A small contrastive image-text model, trained from scratch.
Model: 64-pixel images, encoder arch convnext, encoder norm layernorm, encoder activation swiglu, encoder depths [4, 4, 4], encoder widths [48, 96, 192], text encoder norm layernorm_no_bias.
Data: trained on photos of plants and fungi (iNaturalist), 90422 training examples.
Rows from block 9 of the image encoder of a small contrastive image-text model, named by matrix and row number. Rows with one number belong to one neuron. Each number is 500 + 25 x the weight over its row's rms, rounded and kept within 0 to 999. All counts start at 0. Numbers have three digits each. After the name is the row's rms in percent of the matrix's.
Before each neuron's rows are labels from the 100 images, of 14848, where the neuron reaches its largest size: "strongest on" is what is common among them. Only what is clearly more common there than usual is listed. The data: photos of plants and fungi (iNaturalist). In brackets: how many of the 100.
# gate: MLP gate (encoder.blocks.9.mlp.gate.weight, 512x192), inputs 96-191
# fc1: MLP up (encoder.blocks.9.mlp.fc1.weight, 512x192), inputs 96-191
# fc2: MLP down (encoder.blocks.9.mlp.fc2.weight, 192x512, transposed), outputs 96-191

strongest on: order Boraginales (25); family: Boraginaceae (25)
gate.156 118:527542508488466504521494487438473501516460552538519504500489500535493512444447487524535506517507479519469526506482530500465518533479520474482510494517500492478486489531495488529490514522497508481476519497501481505548496520470514507481516504504464519504479504479496516500511539520560524450
fc1.156 113:538432516464501548544480546487489520512480507526542490486472509447457531520472496485489520513554517487506501520531562501527529479499497509482486531513478497502495527509476512513508528495524508511525467483494508462467478494481476493506501468504422499498517486513518472509478510515480489531
fc2.156 120:474502505477503438507461517509468510534459542509500513409487531477491487509502511458481512472531511511485500472532426531501526466495517525490498505486528492547491520556489486453520452503481509473494496496498490496520481497512479508485530492484502482535516442488490482517503474514524479478

strongest on: order Asparagales (29); family: Asparagaceae (28); text has "yucca" (28)
gate.125 121:486543522469553446498516496487489483473492473486466474503441525559502493496480476479468516461525530464515481477508500468527503475526540541499485489521524507517498549523487477448496528510501538484497453498533532509505549453512517493493512510518480486505518527484511536475474509441490511458
fc1.125 127:508495494477490513529493537511462524454483514525481468536485559515504519510509528500493551504525540457501496475491486518491472474511444491529505532536489487479480501499485547550467519525508500507491495469463504483473516501494474488511543468483458486561492489523521510482524464495497484479
fc2.125 130:500449516491468487513421489521485513522528533529530505512479507490492525529475532512508533521511533452520519513468516458495489519520493510514530520476504477448496519460482485502507492520476526462543461521467512518493468517451477475523496514499539515479497493489516527499519487442496446488

strongest on: class Polypodiopsida (50); text has "fern" (46); order Polypodiales (38)
gate.16 115:484506475485490500474500539463481463460481502460491524524529535476477467522489478498502487478470490511486528502478509464481469494490511513528493512515473533497461496496486474494503454439485536510510461482482527458479520494508540486511514495472480476492481534530512499470472546513452461479
fc1.16 117:487529503520495526549506487511564488441514488470484490504496474481512508517545500532475503492497510493484483541513471484519489494562504448501536514497494510497552514475531522513485503467469480506497495492489481492540516511512494507456477491505537491512518501456512467505468474521534553496
fc2.16 119:502483533482520510460515472464548465483541494455499543459531536523501498453500470466491499478445496520503510525487463506468538511523514509488494489463504514499526511494483541458514511509490478471474458491488474504531516526481537500528468478450440475520500509495496497490489530499522463473

strongest on: kingdom Fungi (28)
gate.77 115:469515534461474480513534502494518506476489517491445503457499498507496550472482537513500492501513488498493514493488500480499454532441485519512509486517536488474530469479480454505519521481469473523474483512490475494487474477543492489511518510466497531471529513490557500533551470517478520517
fc1.77 110:485532512500542490491496509511441458512488545488510460454498521492499470497514455502487484461524477493500505488479506505536502547464502454513482502491464481494533476509448521508511540498510494546494517502508547476500470509478488516476503490507511499486500494482517486518475532485535508496
fc2.77 116:489474522465502517486532486528519460467531519515464525514511534493537513495486491495504449516487469499537539461471549463489487504509471477486512503462472499495492521471557510512510510529482492578506534538490487481501492481509502496513502487498494493485522483491486482501512512487551463543

strongest on: order Caryophyllales (25)
gate.254 053:472475494517488500537522463505522496508488506489471503525515470504513476479529498512523518466518488466500456503511500521522483508471535513494525485482471540497509515503541499524472523536489457498513468477506494518487464480567495504508498484440507490518513496502560474478541512495499504507
fc1.254 055:495514478514514508539491508525477526472538511494506465507500468470510488485477492509485482486489524498458520537474500516474480523491492489523505525471520489528502490462467519534486444529511581495484503546508453504520508502490511507510530544504465472513478479519412492491473490531511511477
fc2.254 056:502516507493439493470506438465498508454457491484516523497525517507473491499517472518493538509502541498491541508502499516557457487484518507516483510448430527532471543488483474464470522489543496529495505499495517519496501485514511527520459521517504508516489513466494521508461521477468503520

strongest on: order Asterales (40); family: Asteraceae (40)
gate.390 129:509493495455488477486479519479483511540460502514467518534489522521481503422519506554456481506526523495517483492517499543486492509469470487511485515505474458504483508559521530482530473470525521516544483455501484503476500512503535503488517548493510440512501549472497488477482475542492518513
fc1.390 123:501480545500525523478523472501512493534489506493487462488483492493490474519497517480485431551487518490505523495507474510501507489505483521496471509476512446517478482453490492528501480495538486496479524490534480472517537449465531507477493495457525525489510506504489471498474522502471527548
fc2.390 129:462487505491467472524489490510489552516478500498504531488508544484482497506513485498543525473494504486464463522543555519565528519532480506470504501471472487495514529463510468538467546475482518486505506481509528471552477520489517508480497551488498505521486489464541520487486496466479515481

strongest on: class: Liliopsida (32); order Asparagales (28); family: Asparagaceae (27)
gate.284 035:454507493508514509473512498502557470521466479517480487507473515489521554494536497513492490502475518471472522485492481519517514483463469508518490528503490512550502573492541517476509492473508512501522454505508492506465483545478520482525545474492499512521468516534528498486482508497551533532
fc1.284 035:505489513509474495523511492496559535456535506485464517490470480451497525525501507517526520480492504502502541519456527499474492501541484475493460491491486439495479544499556518507505476528517494539472516476500518496522566462444506513500493506494482509470468518490466457532500526490511514510
fc2.284 033:471550523466481489494489498501518565501511520563509498455491535426493493513494510508512530498529501477529514496474503493510480529491494507464457477489511476507483452517516503523453522526496458467496517490525515528533514552452501468506536504491550515491535522486508475486534498455476512502

strongest on: order Caryophyllales (37); family: Cactaceae (33)
gate.468 013:496488521474513484480456509500521541505531498548531471513500494512530489483522545486470516523478526492491524532502478475489503529464507541562518472490504513468516510492520468481468463522529523509502466463537489541490518531502517515496513524507515530500501515505505475489501452465484519520
fc1.468 013:464516488525504485466474468513486535519508480486521527489523466507490545503542512501493497522514504485470464480513471520520480497523501520488524481493448508527476472503468480492523472510480464511498477524520522509482532496498506505466493478525526506461509494529447496473536486461504482535
fc2.468 009:545522508475465511489503505480478537517501519521497504538478481528497486469468488525487459488521483485458483479497513530478485526498540496532494511467504480520490526485504527522506548456513459481468489491476502513456476509513509490534457514532447504536484473532521460527506500495482500529

strongest on: order Caryophyllales (28); family: Cactaceae (28)
gate.101 017:521479470486459474491493445519523484508491508556480491545505523499494507522534515512517524460512534430499547488494494542473512540548515524534509501478489517494479498497486514481504517537464535507458520483483508505472495507503478522583479505537465512537486481495479484524479521514490472496
fc1.101 016:493485481536463530486540507516464538514496496540517551465531490475519479483515548490525517505469499515497501488533496498455505487490478501525503502516531472519533487499485483478487492519547480509527528513474485487466511496537500525501475521495529491540481476505523471498510494511493507506
fc2.101 015:499512497524480487516481523474475499512538459458528487515477467514515517502513544539526475515518473530481483445506499468492437503487517505454468489486473459491472524484477492529481467525496500493504480480540514498466513479478518480521521480469473506465487466532500456493508523511466502540

strongest on: order Asterales (47); family: Asteraceae (47)
gate.505 114:486531536428522486532503467533466507501472513469477497474506503530465504476486473522483461472456514508526464504531513533556492472539513446481493511524499544506504523568492491490507478532529494504458496511520487536475445476494484499570518510545500470507531494483504517493512488530519506562
fc1.505 112:486486526510493484516502465515497520486482582541531471519503517503500481490447496483498534503527520504480510498554467493532486487499440483536492504463497477455517530495497537512486507506494514487539476492508514529508454481451529500475466475495483490523497490481499493471468511492521480485
fc2.505 116:511475494519502458467465486454475498479463506501533513471460527495542512516522482496469466502487478482484499523502464517489503496493496519483508509502539506494478497488513522482512496485495489483481500491492519477531476472524520417509543464500508490543441463442534505494539515520528525429

strongest on: order Asterales (29); family: Asteraceae (28)
gate.86 122:540454503480553487517526508545497479477519542504532490524491468504521534447519513511513488481484481510545477497543508520519509500476441493496494513546557499500459501488519550471449547458539554472476531513473463527504483443543507499484469493463490462494515545513499497505523475563529532481
fc1.86 121:458495513486546495509550511482503502467506523503521500470514546450489525431497543510487497448493447539521487474505528461485470543535482488522502529494518517513506476488499523513485520515528544463525492478491476511442504490458525516543474492503525520451482518495504506456476511487523488492
fc2.86 122:487516475468456499504513503473513509475479476508489530542486492507505510522527568508521532483491492485496490528493501492498555469483467527526483457455516502496478542468503465456490551460448534436480455538556464511444503471492485518488467509513480503510522490443497488494531484537503524525

strongest on: order Caryophyllales (29); family: Cactaceae (29)
gate.479 121:502491514491529516475515505520512498557510510501500504509503508467504463454487478515502473525516510455510496493502506514479504479482449514521498498485529526508475507485466488466525477503495509473506513524481520557471480519470491500497512548471451468496575550485499508500489498532498482506
fc1.479 118:485506479533492525433479505502540488470515510524496455523483490532441471477512507485507515485514530507494495520493520495496520526493516479558525444524532530522476494520468493467481487495503533547503495460512502522503491495504500481506508532457510540444513475507449567473481480493529498497
fc2.479 126:470524494486482515464472493524493498446520520495526518510526440491516546492505515482508470483487503496483509531508497528512516485494474501515512509540539510478488464508516482563441467515538474468514485458500480500529505493511510533492511505498520546470476513458532572501486516488562509548

strongest on: class Liliopsida (33)
gate.170 125:464540528497531486489544520512478488509511459487530512487544469517485518506508446516502513499507538512504532466545516459465468519506545493477497552500518528459526520455537480535489488510503522514526500491519519497510510551522471481516438508452541530501468491500513540529501479520528521507
fc1.170 122:500485505536524532506513490467507438512514492525521525528513504469518475510473487501450446526534500477524546510550533554528501481498510487510510507479475503491455477502516525502543470504463479492500451496514481529508472516524483495497448474504482483513494500512532495548519485510506522520
fc2.170 116:492527514488497519522505507506511519497487476488486511550508484539483516485516500512498464482510507487454514465493491474474463549510460470501514506515489514452499479507490524517547500494496508468506458474524504570479478541463532479485469511480466504488551512512495484526502477497517482502

strongest on: order Lamiales (35); family: Plantaginaceae (26)
gate.316 120:463535476493481543514498519491514530479538491498466496479507471503516463508463500484487539481533531519544521510516467479456498493454479502518516543457530526535538517502495551513493481526479532469532515529518497512499483516490495458478517493549519473558527454501514530529566493515480501488
fc1.316 120:490523506513453469524499477491472503533538499501476488501470499488522463493475512515468502533517505424472496536500501517544515464461506496496516503470498493490565524510534495466562495507458505473534505493496496484459503514496492480522495502469454487541487467465512510538423487475517487491
fc2.316 119:544480496539511525492499538510481459551466513481502477526494524499512475518476503468496473469483536514535520505542522472505492514531541508480523512526490479504536497452489485488501508531529473499472524550514510482528525488537518503534501507484456481497535521548479503523493454500511482501

strongest on: order Asparagales (62); family: Asparagaceae (62); text has "yucca" (54)
gate.42 118:505482464494512507506466499452559540476480505525484534529541498513474507514498458488519501493504520446468466512523513483458496485505465510498514510508492495494502505515527491482537522480471523468528481498520524520519495479418490510519504540493421532475512512508478517477489491512482494503
fc1.42 118:446506526499515486519495533504516524498516532480518512452501456502534454535506469523501491504444479510505485472502513485504555485511507512481527496495456477503502497497518512502496529514466529530501522508490484518506482473503512495496518475499468512545452482502491508485510511522435490483
fc2.42 124:459503460482504502502520502455492489465471541522511479485486499501486520498494487499496496525489480520477476494486512507489507488499523522518490503473526496510504531475519515487487481481543499460470546491550493442467468511486511538460456493456490463496550541551485504530542535561530469507

strongest on: order Fagales (33); family: Betulaceae (26)
gate.245 019:478530534516519515482497474481508537500493504469518511510497518519500504479525500524511532522472483528465467488521487505452488460521533501488503495503554455511493532459524485471504500481497503493557489513507531453504525482514497493452497503474513469509599506496491519510514492487451483520
fc1.245 020:474509498553495521529522475474516460483479531535495515471477526531501511461479498550489527510534506518463530472507521520478499483516491520485503537528530516503482546460495462514527496471510533495544482516498490449459443489500517466500518479497498487525549496510474538516521502489460496522
fc2.245 019:460488542480490488504475458495486524522544506464518484446487493548516515450517553497490488497500479527514508537510488534487470508503511530561461527518512439516472491477541490491455503492504484514494479505520493453495494531529462479486545509511525479478480463471490520517521497477489480540

strongest on: class Polypodiopsida (41); order Polypodiales (38); text has "fern" (37)
gate.9 111:495488555515509463488489505463464499506477466458509454536547479496512506473510548535512477539508465490523522526515467473480500521523487472479514520505480514527475538468517480521519465511505495532487524486496499486529499505475491483473517508516491481434443530507496509446482518521474513502
fc1.9 118:514498510445562505505473514512476485492460473503528514508528485517467476531533532517490501532497471480466476501517508461516499492580513521492537483481508497505522503477490503488503503481515488486540508494505531476517539525491524446521470491487498511526514466550511509507502487533515522519
fc2.9 123:518476534495534522517487514515501486502492504445531514485538461552490504490493488517509489458472570530504545499515531507501501460482541513467524475496512490538510499511477539505490487483490492518536494546520520461520478485504497534507566481540496506479521508529466545481491540498512498515

strongest on: kingdom Fungi (27)
gate.52 073:505527531463500519511528476570478485547512519487462489527511485459495491511483524470485523525466505506524495444482501510552506506487503486551482487507496469470491495510470515504467511472498474510480538482497504489507545517535455493517421520471514519485530486483504501480519519474514498491
fc1.52 077:506528463514483548498480530450486473545444534485511454457485501519521497513495473505478507453460485493513526552517500465503488499523479498444458516484509486493475554509502498465486489496483456515517499504503501523484479516474492455507556500527537492554476520522488460492508526517466515495
fc2.52 081:475552486483500495535485504511496523494503584481546468472515477540520578515509478526511498509453476547495505520482492520474489503490457447490483464517524500492520512494461524519505438496493473502529489526510501484493491487544480499469478528542489492504541505505464500467473516469498464506

strongest on: class Liliopsida (26)
gate.448 027:511538463545509532457512454531512522528519503493483511512463513531558537471557527495529527507481475494464513504465467525462511503508458490523510509485497494487480482458479510521529532502481469456530516477505512484518509538548525473498509479525527513520478490534529512534473467524497458507
fc1.448 026:521523535478522509505511542490522518473512477495495443462556520510489489489506493485530443502460538516533491508530550511489473493474562548482478459535490464495483538489541459505452528517513531454505535541501444515479510515481520526482523527480511508509506525508501478481516509509454492510
fc2.448 026:510480518518522532491504536512542472535503444474500491529509555489526448534476477508461461536471528509502495518474504512499477485505465533465487519464488520494499476547508443488486489509462514493493471463492480517526498474509490503501500489503494499514472560505506471511472487489504495521

strongest on: class Polypodiopsida (36); text has "fern" (29); order Polypodiales (25)
gate.405 063:528502483527517513493455489535523520428504483463434499519521526516514514450474527547506509492497514502441540479527555511516496466507491509523506493483537529514513500460490551519480528497518495467503444509474517526483529486524477519472511521491473484512473509532470539519467519486501487512
fc1.405 068:487474495508491521525526496502464499465487493468476449514534510499527464498455504514481479472533523463451464488498532539509510522541520501479473488532530554526477504483492522520505495499489513497555503495489516508479501491511513481479497524464502497527514528510503458470525518496526479490
fc2.405 071:448502499500488469526524468457430513472463490506505520533543556515476528506435476508467529501516533513528490526521483543545495487501495499515522530505476510538492491489511489507520484505495520524499498530510506443493514459492502498492487507541535520475507506485519499487501461482500526554

strongest on: order Lamiales (27)
gate.127 115:538482535499504427462478493432493541511501469524492510515535500517504499483508525527487514510506506476482505502482544535519482482508512508503508514499514494520490497540535479532481448503486469506490505485520477529518492460456496461520482501547502525490527490501496494508467527511466487509
fc1.127 113:514510521510530488509490525502471536471464498506481508495504515479527507511510505462491516483492498526490522499485535520508514508471502553523473494475525485464514486491507502518498483509446486535504467457533492474526532577509457534497500506546490518487521470464501537495459466463487503491
fc2.127 117:495528490517540536531494492496526466528529465467513540530493487480479509527494490471491484487548479453471473522534496462497499514490520560489479494529451552510522508485496538431510470471504475481515471500510535516478537496487505522465434520520496501492519516510479507503475505505502483493

strongest on: kingdom Fungi (28)
gate.206 124:523503480478527491509491518525511485489480480551491517567477439508497485500508500539501479511481497484443481526479492500495480495508501522483519489483528500503492529485483475446536493562494474513505479440511504427471481511488478501490491437496477492511526514502510509487516478475521529492
fc1.206 116:464531496471492494504495498432536520459497554513490527517509486466489513464485471500527487527519498517513504521480500517496498510515549458497514476514493475482529446455471508500497505518515525496509523534535485570498544491488548501495483508481515508458475497488504505499509461494524513504
fc2.206 112:516499448476483489551483534492544503484512498506496512463485462522494506473520460488486506500516504510542505488488549497509520433520511511475505506506500490511492498528492493500487483529522522452488528462525544524482531503511475528510502484535488465489530509537460557432496465479474538504

strongest on: class Polypodiopsida (45); text has "fern" (40); order Polypodiales (36)
gate.113 122:494498533495534504492474492475520497515454471476477502461529517525516462495509502511512493487525469524476511494527567486490492539542490519510485493547494502523511533458538480461487490506536522474514539489516475459479529499477491483469477496491540464496508484508522508501498496567481527530
fc1.113 117:503505487470481520507503520477521525517481460497493551464520493485485508557508495519542522530498489498536481497481484497473511520505476491511534508512537486488477512499492497465495495513538483486464509483493492547468502487475537515502508520478485495440479474502476488501505503514538549491
fc2.113 123:513473486515487485492525483505500494534492500500487500508525470520514441519502501518483520487504531567527555469503513532471537473516540486465512521490502495489472533530527489520501495515497480498510473479475526486516505521473483459502491491469499542472527499504551511493518475478498449483

strongest on: class Liliopsida (27)
gate.44 087:453455461508475567481466527483500471461493550510477510489506532506533515494505489491509469475527514494459529505519498476487477462471483517521526575494495525472525513516529531493497512495509507473506490486513506532526530480485472504497534468563493532500540469499480539480523501531475480500
fc1.44 095:468503514492524502439555467490525475451492502499516477501534496457501520497489493482518498500492535490480480545498533491494532489464481538492525553487486515513542511463504494497441545495534492487502532498490477487490444486489494473487493544487506539472522541491486528472472484485569490437
fc2.44 094:485532465479502537454509459537556518505478490475495532468507509438485483492460490515488469506522485493540508479489503551519494482490532471499490552543492500491523522513467489505506485531530533469465487520485503485491529486458473511502469489500492502475516532526492481518543512521468512511

strongest on: class: Liliopsida (39); order Asparagales (35); family: Asparagaceae (33)
gate.53 116:476494535465521489443470465484495516460466500521472482521498515487527491494525509501491515495536512469481512502475521494478475540526518539485499536536471498523495491483543544517473516494534462470509504527529466462478479498498550478502489562483486519527497509463488503526483505491465537514
fc1.53 111:527458514454530483515534488500498467505501533478508524499513504510520511521498494487443483499506485553533524500510520527484535536525451494537464502510537485537490552527457478446506501457467493498474521516496511486494502501495516471421477488492522484464539479473477490470484470479517483513
fc2.53 115:498502460473459458531514516451481481493492478517521497555522524495501516502472482476499456509465493533459520481485481494432530541475536521467500440476504501518521493469489514509490500491509531515510452498508530512469484417542479552506472529516451486504467465477516492493522512517507530520

strongest on: order Fagales (30)
gate.169 116:494441507483506493453546531462524511479530527479526503521493488499499503525528505516462554495483480551492502487505493565470464481508541541498479493481510494501458499507510467492462486490520505489521484470492496486497498516490493522513504507508476504496538523476508483469513530491518514485
fc1.169 114:509476507583489508516509506512508487458514506467491469531475489483489516519536515519524497527523457506486513509489494481476477528485489528481508486506479473498477512515491497494495513488486491499520488464493476534468471505508542502522473473498496523495468446495496510508506492454504516459
fc2.169 118:511498520480494477475450516497491485514506504530537513475499528461521507517516473479493532525494473527513480488533488500504478450527522514457494484473512460478525517503493499485506502459552492498544490495548516520475479547472529483467503515521497511545532512483517480513474494514539499491

strongest on: order Lamiales (29)
gate.133 119:531509526468530488460483558455530491490484509502501462484470485516498485437518518490527526518509482483502475494494475484529530487473539506518513501503468499521453501494524511494541483504516496529480562506449511484488498489482478518483505498453494504475498523511501514519593527494518480540
fc1.133 117:477514487455510480519534514482548516496466495508499527489504510482504521493474477487496475456480486516507519485550494516519455479523494474514507503493447515473504511542504479469485574532466483499522515515517511567549485481506495485463508499565497504486503497458548486533405487516475489548
fc2.133 114:502475446487515466503533497494480472510487498533478503518490523533479480498518503464531528498519508535511487497530458469513476502518442506534470487489512516461507536508475483503464506493479499502486526455525507511496470517550487540538549501523465483496543494478450489464487505487518454463

strongest on: class Liliopsida (27)
gate.304 114:472532481550465498514477464492509488523491482483496507521495533499497463467493489503458479539513424467508514504506547480494499490500509534484553493519502492481491525499505493486449510469508515551489494450462512518480505516503534484473520485491507504474476532465484470501478486522519474468
fc1.304 118:514426541491519513457498492503526487479491476520511499437509500491533538562502514518503474487484466499506490458462514512489438496486482491507480544487498544541478462485488506505525501501489489554524540552503472468448518519520472514495511521530501522517507505528532510531494496503544477529
fc2.304 112:527465529533518498507482497451458521502505506482516533533505505509545519474496490486497536489465487509482481492441507524485491514499494543525511520493483494501479486488514483494501471511531511475497497488478537529474524493483526478508521487517525488485468473465496503503478474547493482489

strongest on: order Caryophyllales (32); family: Cactaceae (31)
gate.246 055:488520518510546466465471483506462494478483478513488505496513551507432478464468513509535504542550503486475495486477487499478469507529505473516535531483508523486498527518493525501474490483501498456493461521500591502492522534461498519496501497460543535482489465478485529499492502485502494500
fc1.246 056:499538508497524473461497512515451499472499480512482485500485494510456478471475533477519525511536502483472470485513497484532519538530498493490532528456485524516487503506485497440464464513464483499511483483504547569499511547458512519508485470459515514510513481503516515478507514508503488444
fc2.246 059:521489486540498470494523484503536498445488563480560501519539469460524512522453491508502490498552481441484540475486505463523511494528521462494528509476483487496529493509510483529505499536475511490520472523482511496525499544480477491532502475486500505464511492531456538502495515462506505505

strongest on: class: Liliopsida (30); order Asparagales (28); family: Asparagaceae (27)
gate.146 112:519482575553522514506476502521503562501515540496460488475504488513469494500521470496488493506525446467528486489551501497474490519502463523513545503489468452493481496542518496519512508538512573458473483465474521521476462517475536529486496512469505483502486490534520531470524482527509499522
fc1.146 118:481495506484518553474539489496480497520507476488513452510526509507478484521507489496497458517491472454474464492482451500474510514528486504460543510495500553490484514485524489510516515510516504526513543520467524506506487478472502475511502535512510510463478535546523561517520494447504495506
fc2.146 118:544475519451550534506524505499514512514506496479495464533488522552535466472509495529502514536509478503481497545482464506535506526538509529497442529511486522480486505513510479503498514495469474508513506478501533468518540486465512457504538451533551477508520512522504473439470536491539501514

strongest on: order Caryophyllales (42); family: Cactaceae (40); text has "cactus" (30)
gate.207 120:509515538509490480489484448471532501486524553467534484475514488491529484449500493518442482529453502487522493566474519531486508507439536521527513497511521459514524495482514500502541492498538516517514503480470516469492499490498486473498492512515511520499551512516503510515496481504502529509
fc1.207 121:523488514536516510516496439507527512495478491493522518533445511535501493532494508553532513539488490547487495520480499516531457511475485515513520499508499484468483495502526524518492487487492515476532503494473492488511465549486504492517466452481503499541534479486501499490480507517523458503
fc2.207 122:478473502492497497485573508526476550557519503480479459508511503501495515504510444534460485472526514512490518460488503518477490510481487494493496503523562481487515539497518468490529476488489496510482525476520495467502516456460510487566512499473493465517477478522510511524530514502516487485

strongest on: order Fagales (31)
gate.159 129:471499527541488460496531491451535502530472482442491523499492491504493500544510507537500495496501542498519497472533516454537510498458451527508492467486524530458514527475523514504475483559484501495465568483552484498503542510538475486518500521516475491460540506502495480514490488507508540537
fc1.159 118:495509543549491482512461552515532494483516511456487515446459526515482466535504507498480508505471535525501487472489525453451525501472493496499505490449498492476489464457497515561541480485475516489471477492530477505488471477482488488498493491478506464496522509480536506463527546484504508482
fc2.159 123:476502485549476531477509501512430516520522508440540440484470510506496521463521507504474504496457498472485542516448499535521479467498481526510521528495488487445486503487502520496481488499482507497465525482524559500522495515468530462504524503483470525533469469493514506446503487497489487458

strongest on: order Asterales (27)
gate.336 121:532514472518448529486474525501537519497477529505492468497458506509464486531530547463473503480479529508485479556497516499482544494449520480526491519485500497520459524512562469483500521538499478424519508458468534471489524496504505526498495433506502506498521511513462515534496490529508495509
fc1.336 119:522499559510500553499513504514510506467531494511523485507506521500500487511462476513510503478539497507533495472499504498504538469446451482499499496565485487519479488481515475523503493530491466526446494486493466486461503520487509506526484508541500525547485484517465509467492549479489478465
fc2.336 123:499511501506523530479506492474497534510515532525498511498511513498507521512525496484525465485549504458520466503545480502493535498514492479494510485475529518518522502446499528509528558457462517442514546507506483479482527484514504452490518499508484446476500495536518534456502517558512456500

strongest on: class Polypodiopsida (40); text has "fern" (32); order Polypodiales (26)
gate.235 118:486489496474514521453513487445519505497497516501476506549530507484518528489491511494500488471513506446542495553498483527526489483525516553515525512510567501511464501502505506536502489505502520501529544483495455488495449462510520477502523489483481550527497506541507511476489512521461458516
fc1.235 116:456473500526522505496506499525480535474475522494473496504517526502530492531512511483524479471534486500482474500475478503505476498504515491480537501530505528485486495501558533505501521529517505509521479511484512562496509458493519500523512482469509552513560521484519500543494457502493501544
fc2.235 122:504466490516511489483462493505512493471472484450517501507490489494493494517486446525539547462532510523521498479519446471479493498506456535552488534490560486515487510490517483477501468477512496462512468514472499493444485508481468504492442514514505491550493489517541524505494495504516572481

strongest on: class Liliopsida (30); order Asparagales (25)
gate.487 122:504550504523480507501449470489528495505477497515515477516481540528513504466495546520491516480497506479459494478494480506481511501481514506475531484511542472477501470506465498478515514475503515522494465495490521510508536479489492505528541494487513486510476543466468492485498483478474459487
fc1.487 120:547528520496496491509538478530537508473500507533549493505514475497512496492493504536502520442540489541495489474509502459537480479535497448490512495441484504504527486498477513529520449493506486515444549522458464515524498478489544492446495527516526481513528470446503462478533516507505528467
fc2.487 119:496532490497449508528513499487502521521507470552504496500501530514544483520499530487507493525495514487496562524529560552482509518499507496513508497472509509510455513477535460488548494524493502482536505500501487509517484524504459536464515475518509491529486513452529501471489530540510453502

strongest on: order Fagales (27)
gate.411 123:485473498531493492555505491481503493476477511482487512467422485511520533479519499482545499504511501494504494460499470521541476508496508528543503546516502507458503444526495534462499519508466480513471491502491512455488458507486500548490464551502512496485565507472461504518456509518475511526
fc1.411 123:503474495513467539534492465537509471498535531491489504467480530476495498472478498510503498513515498514465543547491476474548498511489454513475517503565536498494502510522531522504526500499510495505504501525508472478495481496497533523513493483446559465498463491478506470536460516501482496522
fc2.411 121:468555553540529499540525486496511471500505525478468518457477487546499480488518514519457500497534523511529496493527528468508539516501442514513500519457484499527494509515504481497499522467522470502511477497486471531519496518506499552508531500530507558522516472483499471465480514493531491545

strongest on: order Lamiales (34); family: Lamiaceae (31)
gate.17 113:466442516493515489459480511457484517444480483500519504453526510481486526492531538503491482516498529506523491465557480471504535495463559525491524477473501478485477500540520502456480459502477509482501486515464494493524486549515500520478481510505513502471487571517451481527476524465468503509
fc1.17 109:519528498538486485431474457502517500504505515510504510543476486474511528479472504527503482546471483519510489564519542452511528502462509496527507511473486535530477503494474483518549475497503521505515487472537493487529514490493448459489485505464527497513517492464491480494527494471513497479
fc2.17 119:515491486519498482535493543498473505518486542493487471509505508486464530517510518544504481453476545493520447520480532524462532505493486532501473475495494531484492493484531509505506504478469534513500449541505461489528472510514475523499501495478488518518508518510524528524515461478485481499

strongest on: phylum Basidiomycota (49); class Agaricomycetes (49); order Polyporales (44)
gate.79 117:504504481474495499505516529504480489461514484542442507525537483475489509487537514461509487517482510507488530514551476518487473480496503478517459455525500541510527515506472511467449517479494533497504485519487472472517535478493535508510481502487478490513530473512471486493501467534495535552
fc1.79 108:532489487514518491521519433516519504512550469479503535481525499489457508506476521492480498527468494521480517498491469521497528518504506477508525519532497517505535510548495521485493527540501518513486529482502494485536506475457528509501491483521458496484486528575556532507484532498498509476
fc2.79 115:524511475496471542524469480523524505510516520481497528533464539513488490454534522474491491465484539476491469472493500489571455508503524453519505498501519517498507509504525470519531488489500506486492511550514484516483533512551449480517485470510519506504465473502501532520556524514507499501

strongest on: order Boraginales (30); family: Boraginaceae (30)
gate.167 088:488507491489472523494512522523499526494533462511496472479485518520498488518459474490469517500500573513534503501494513467524480476461487487514494456526496486520495526507488507470507513489462499483481517514483502499518534523518468518489478487480495498521513489489495447502558482527510528492
fc1.167 096:531502509523494504515450472520493452510553509505482491484531518532473526501487442452488487479504501516493484527495484495541485466486540521530492473481459532474502508495488513476486496512462517510531490511547488488474500449444478518461475534493508532490503494546503527517489507515476499488
fc2.167 092:502515489512482461502514546518509501549488505546519506517524528527495478504482525538533512519493467456513524479521532462527506484462497505494541491488491504467508491479581472502500451458469497476467512483486480481494461546546501494481530518528470505521469537501509488549498532472487545517

strongest on: order Fagales (25)
gate.247 121:506494478520549484496449543460473492519552517453489478515489573475492490494513502494509505532520474513506473464507521480482510482487469501510518531538488450478493468467516492492502483493487481449443458476493469485494525500508498511497481511492499559454574545480489521497500511495490520489
fc1.247 116:540525527537471505470526498527530464514532513516503478548511469467488507482487455520444495529543476516469521501532502491513515524485512498467517510550480529468496513561494493501513487494519467444481495523445538510496536492467502501496517489507511496530443463516450457518520482493522496499
fc2.247 113:464512492504506490531509520496502460493488504513503522481529464477540511488502501529510534491521523472491530515536541463503488532497522489470538510462506498523531517495521492517476459501517473457452467504494539518496477526500521519481496509457556508522522493490494465484551485525484482502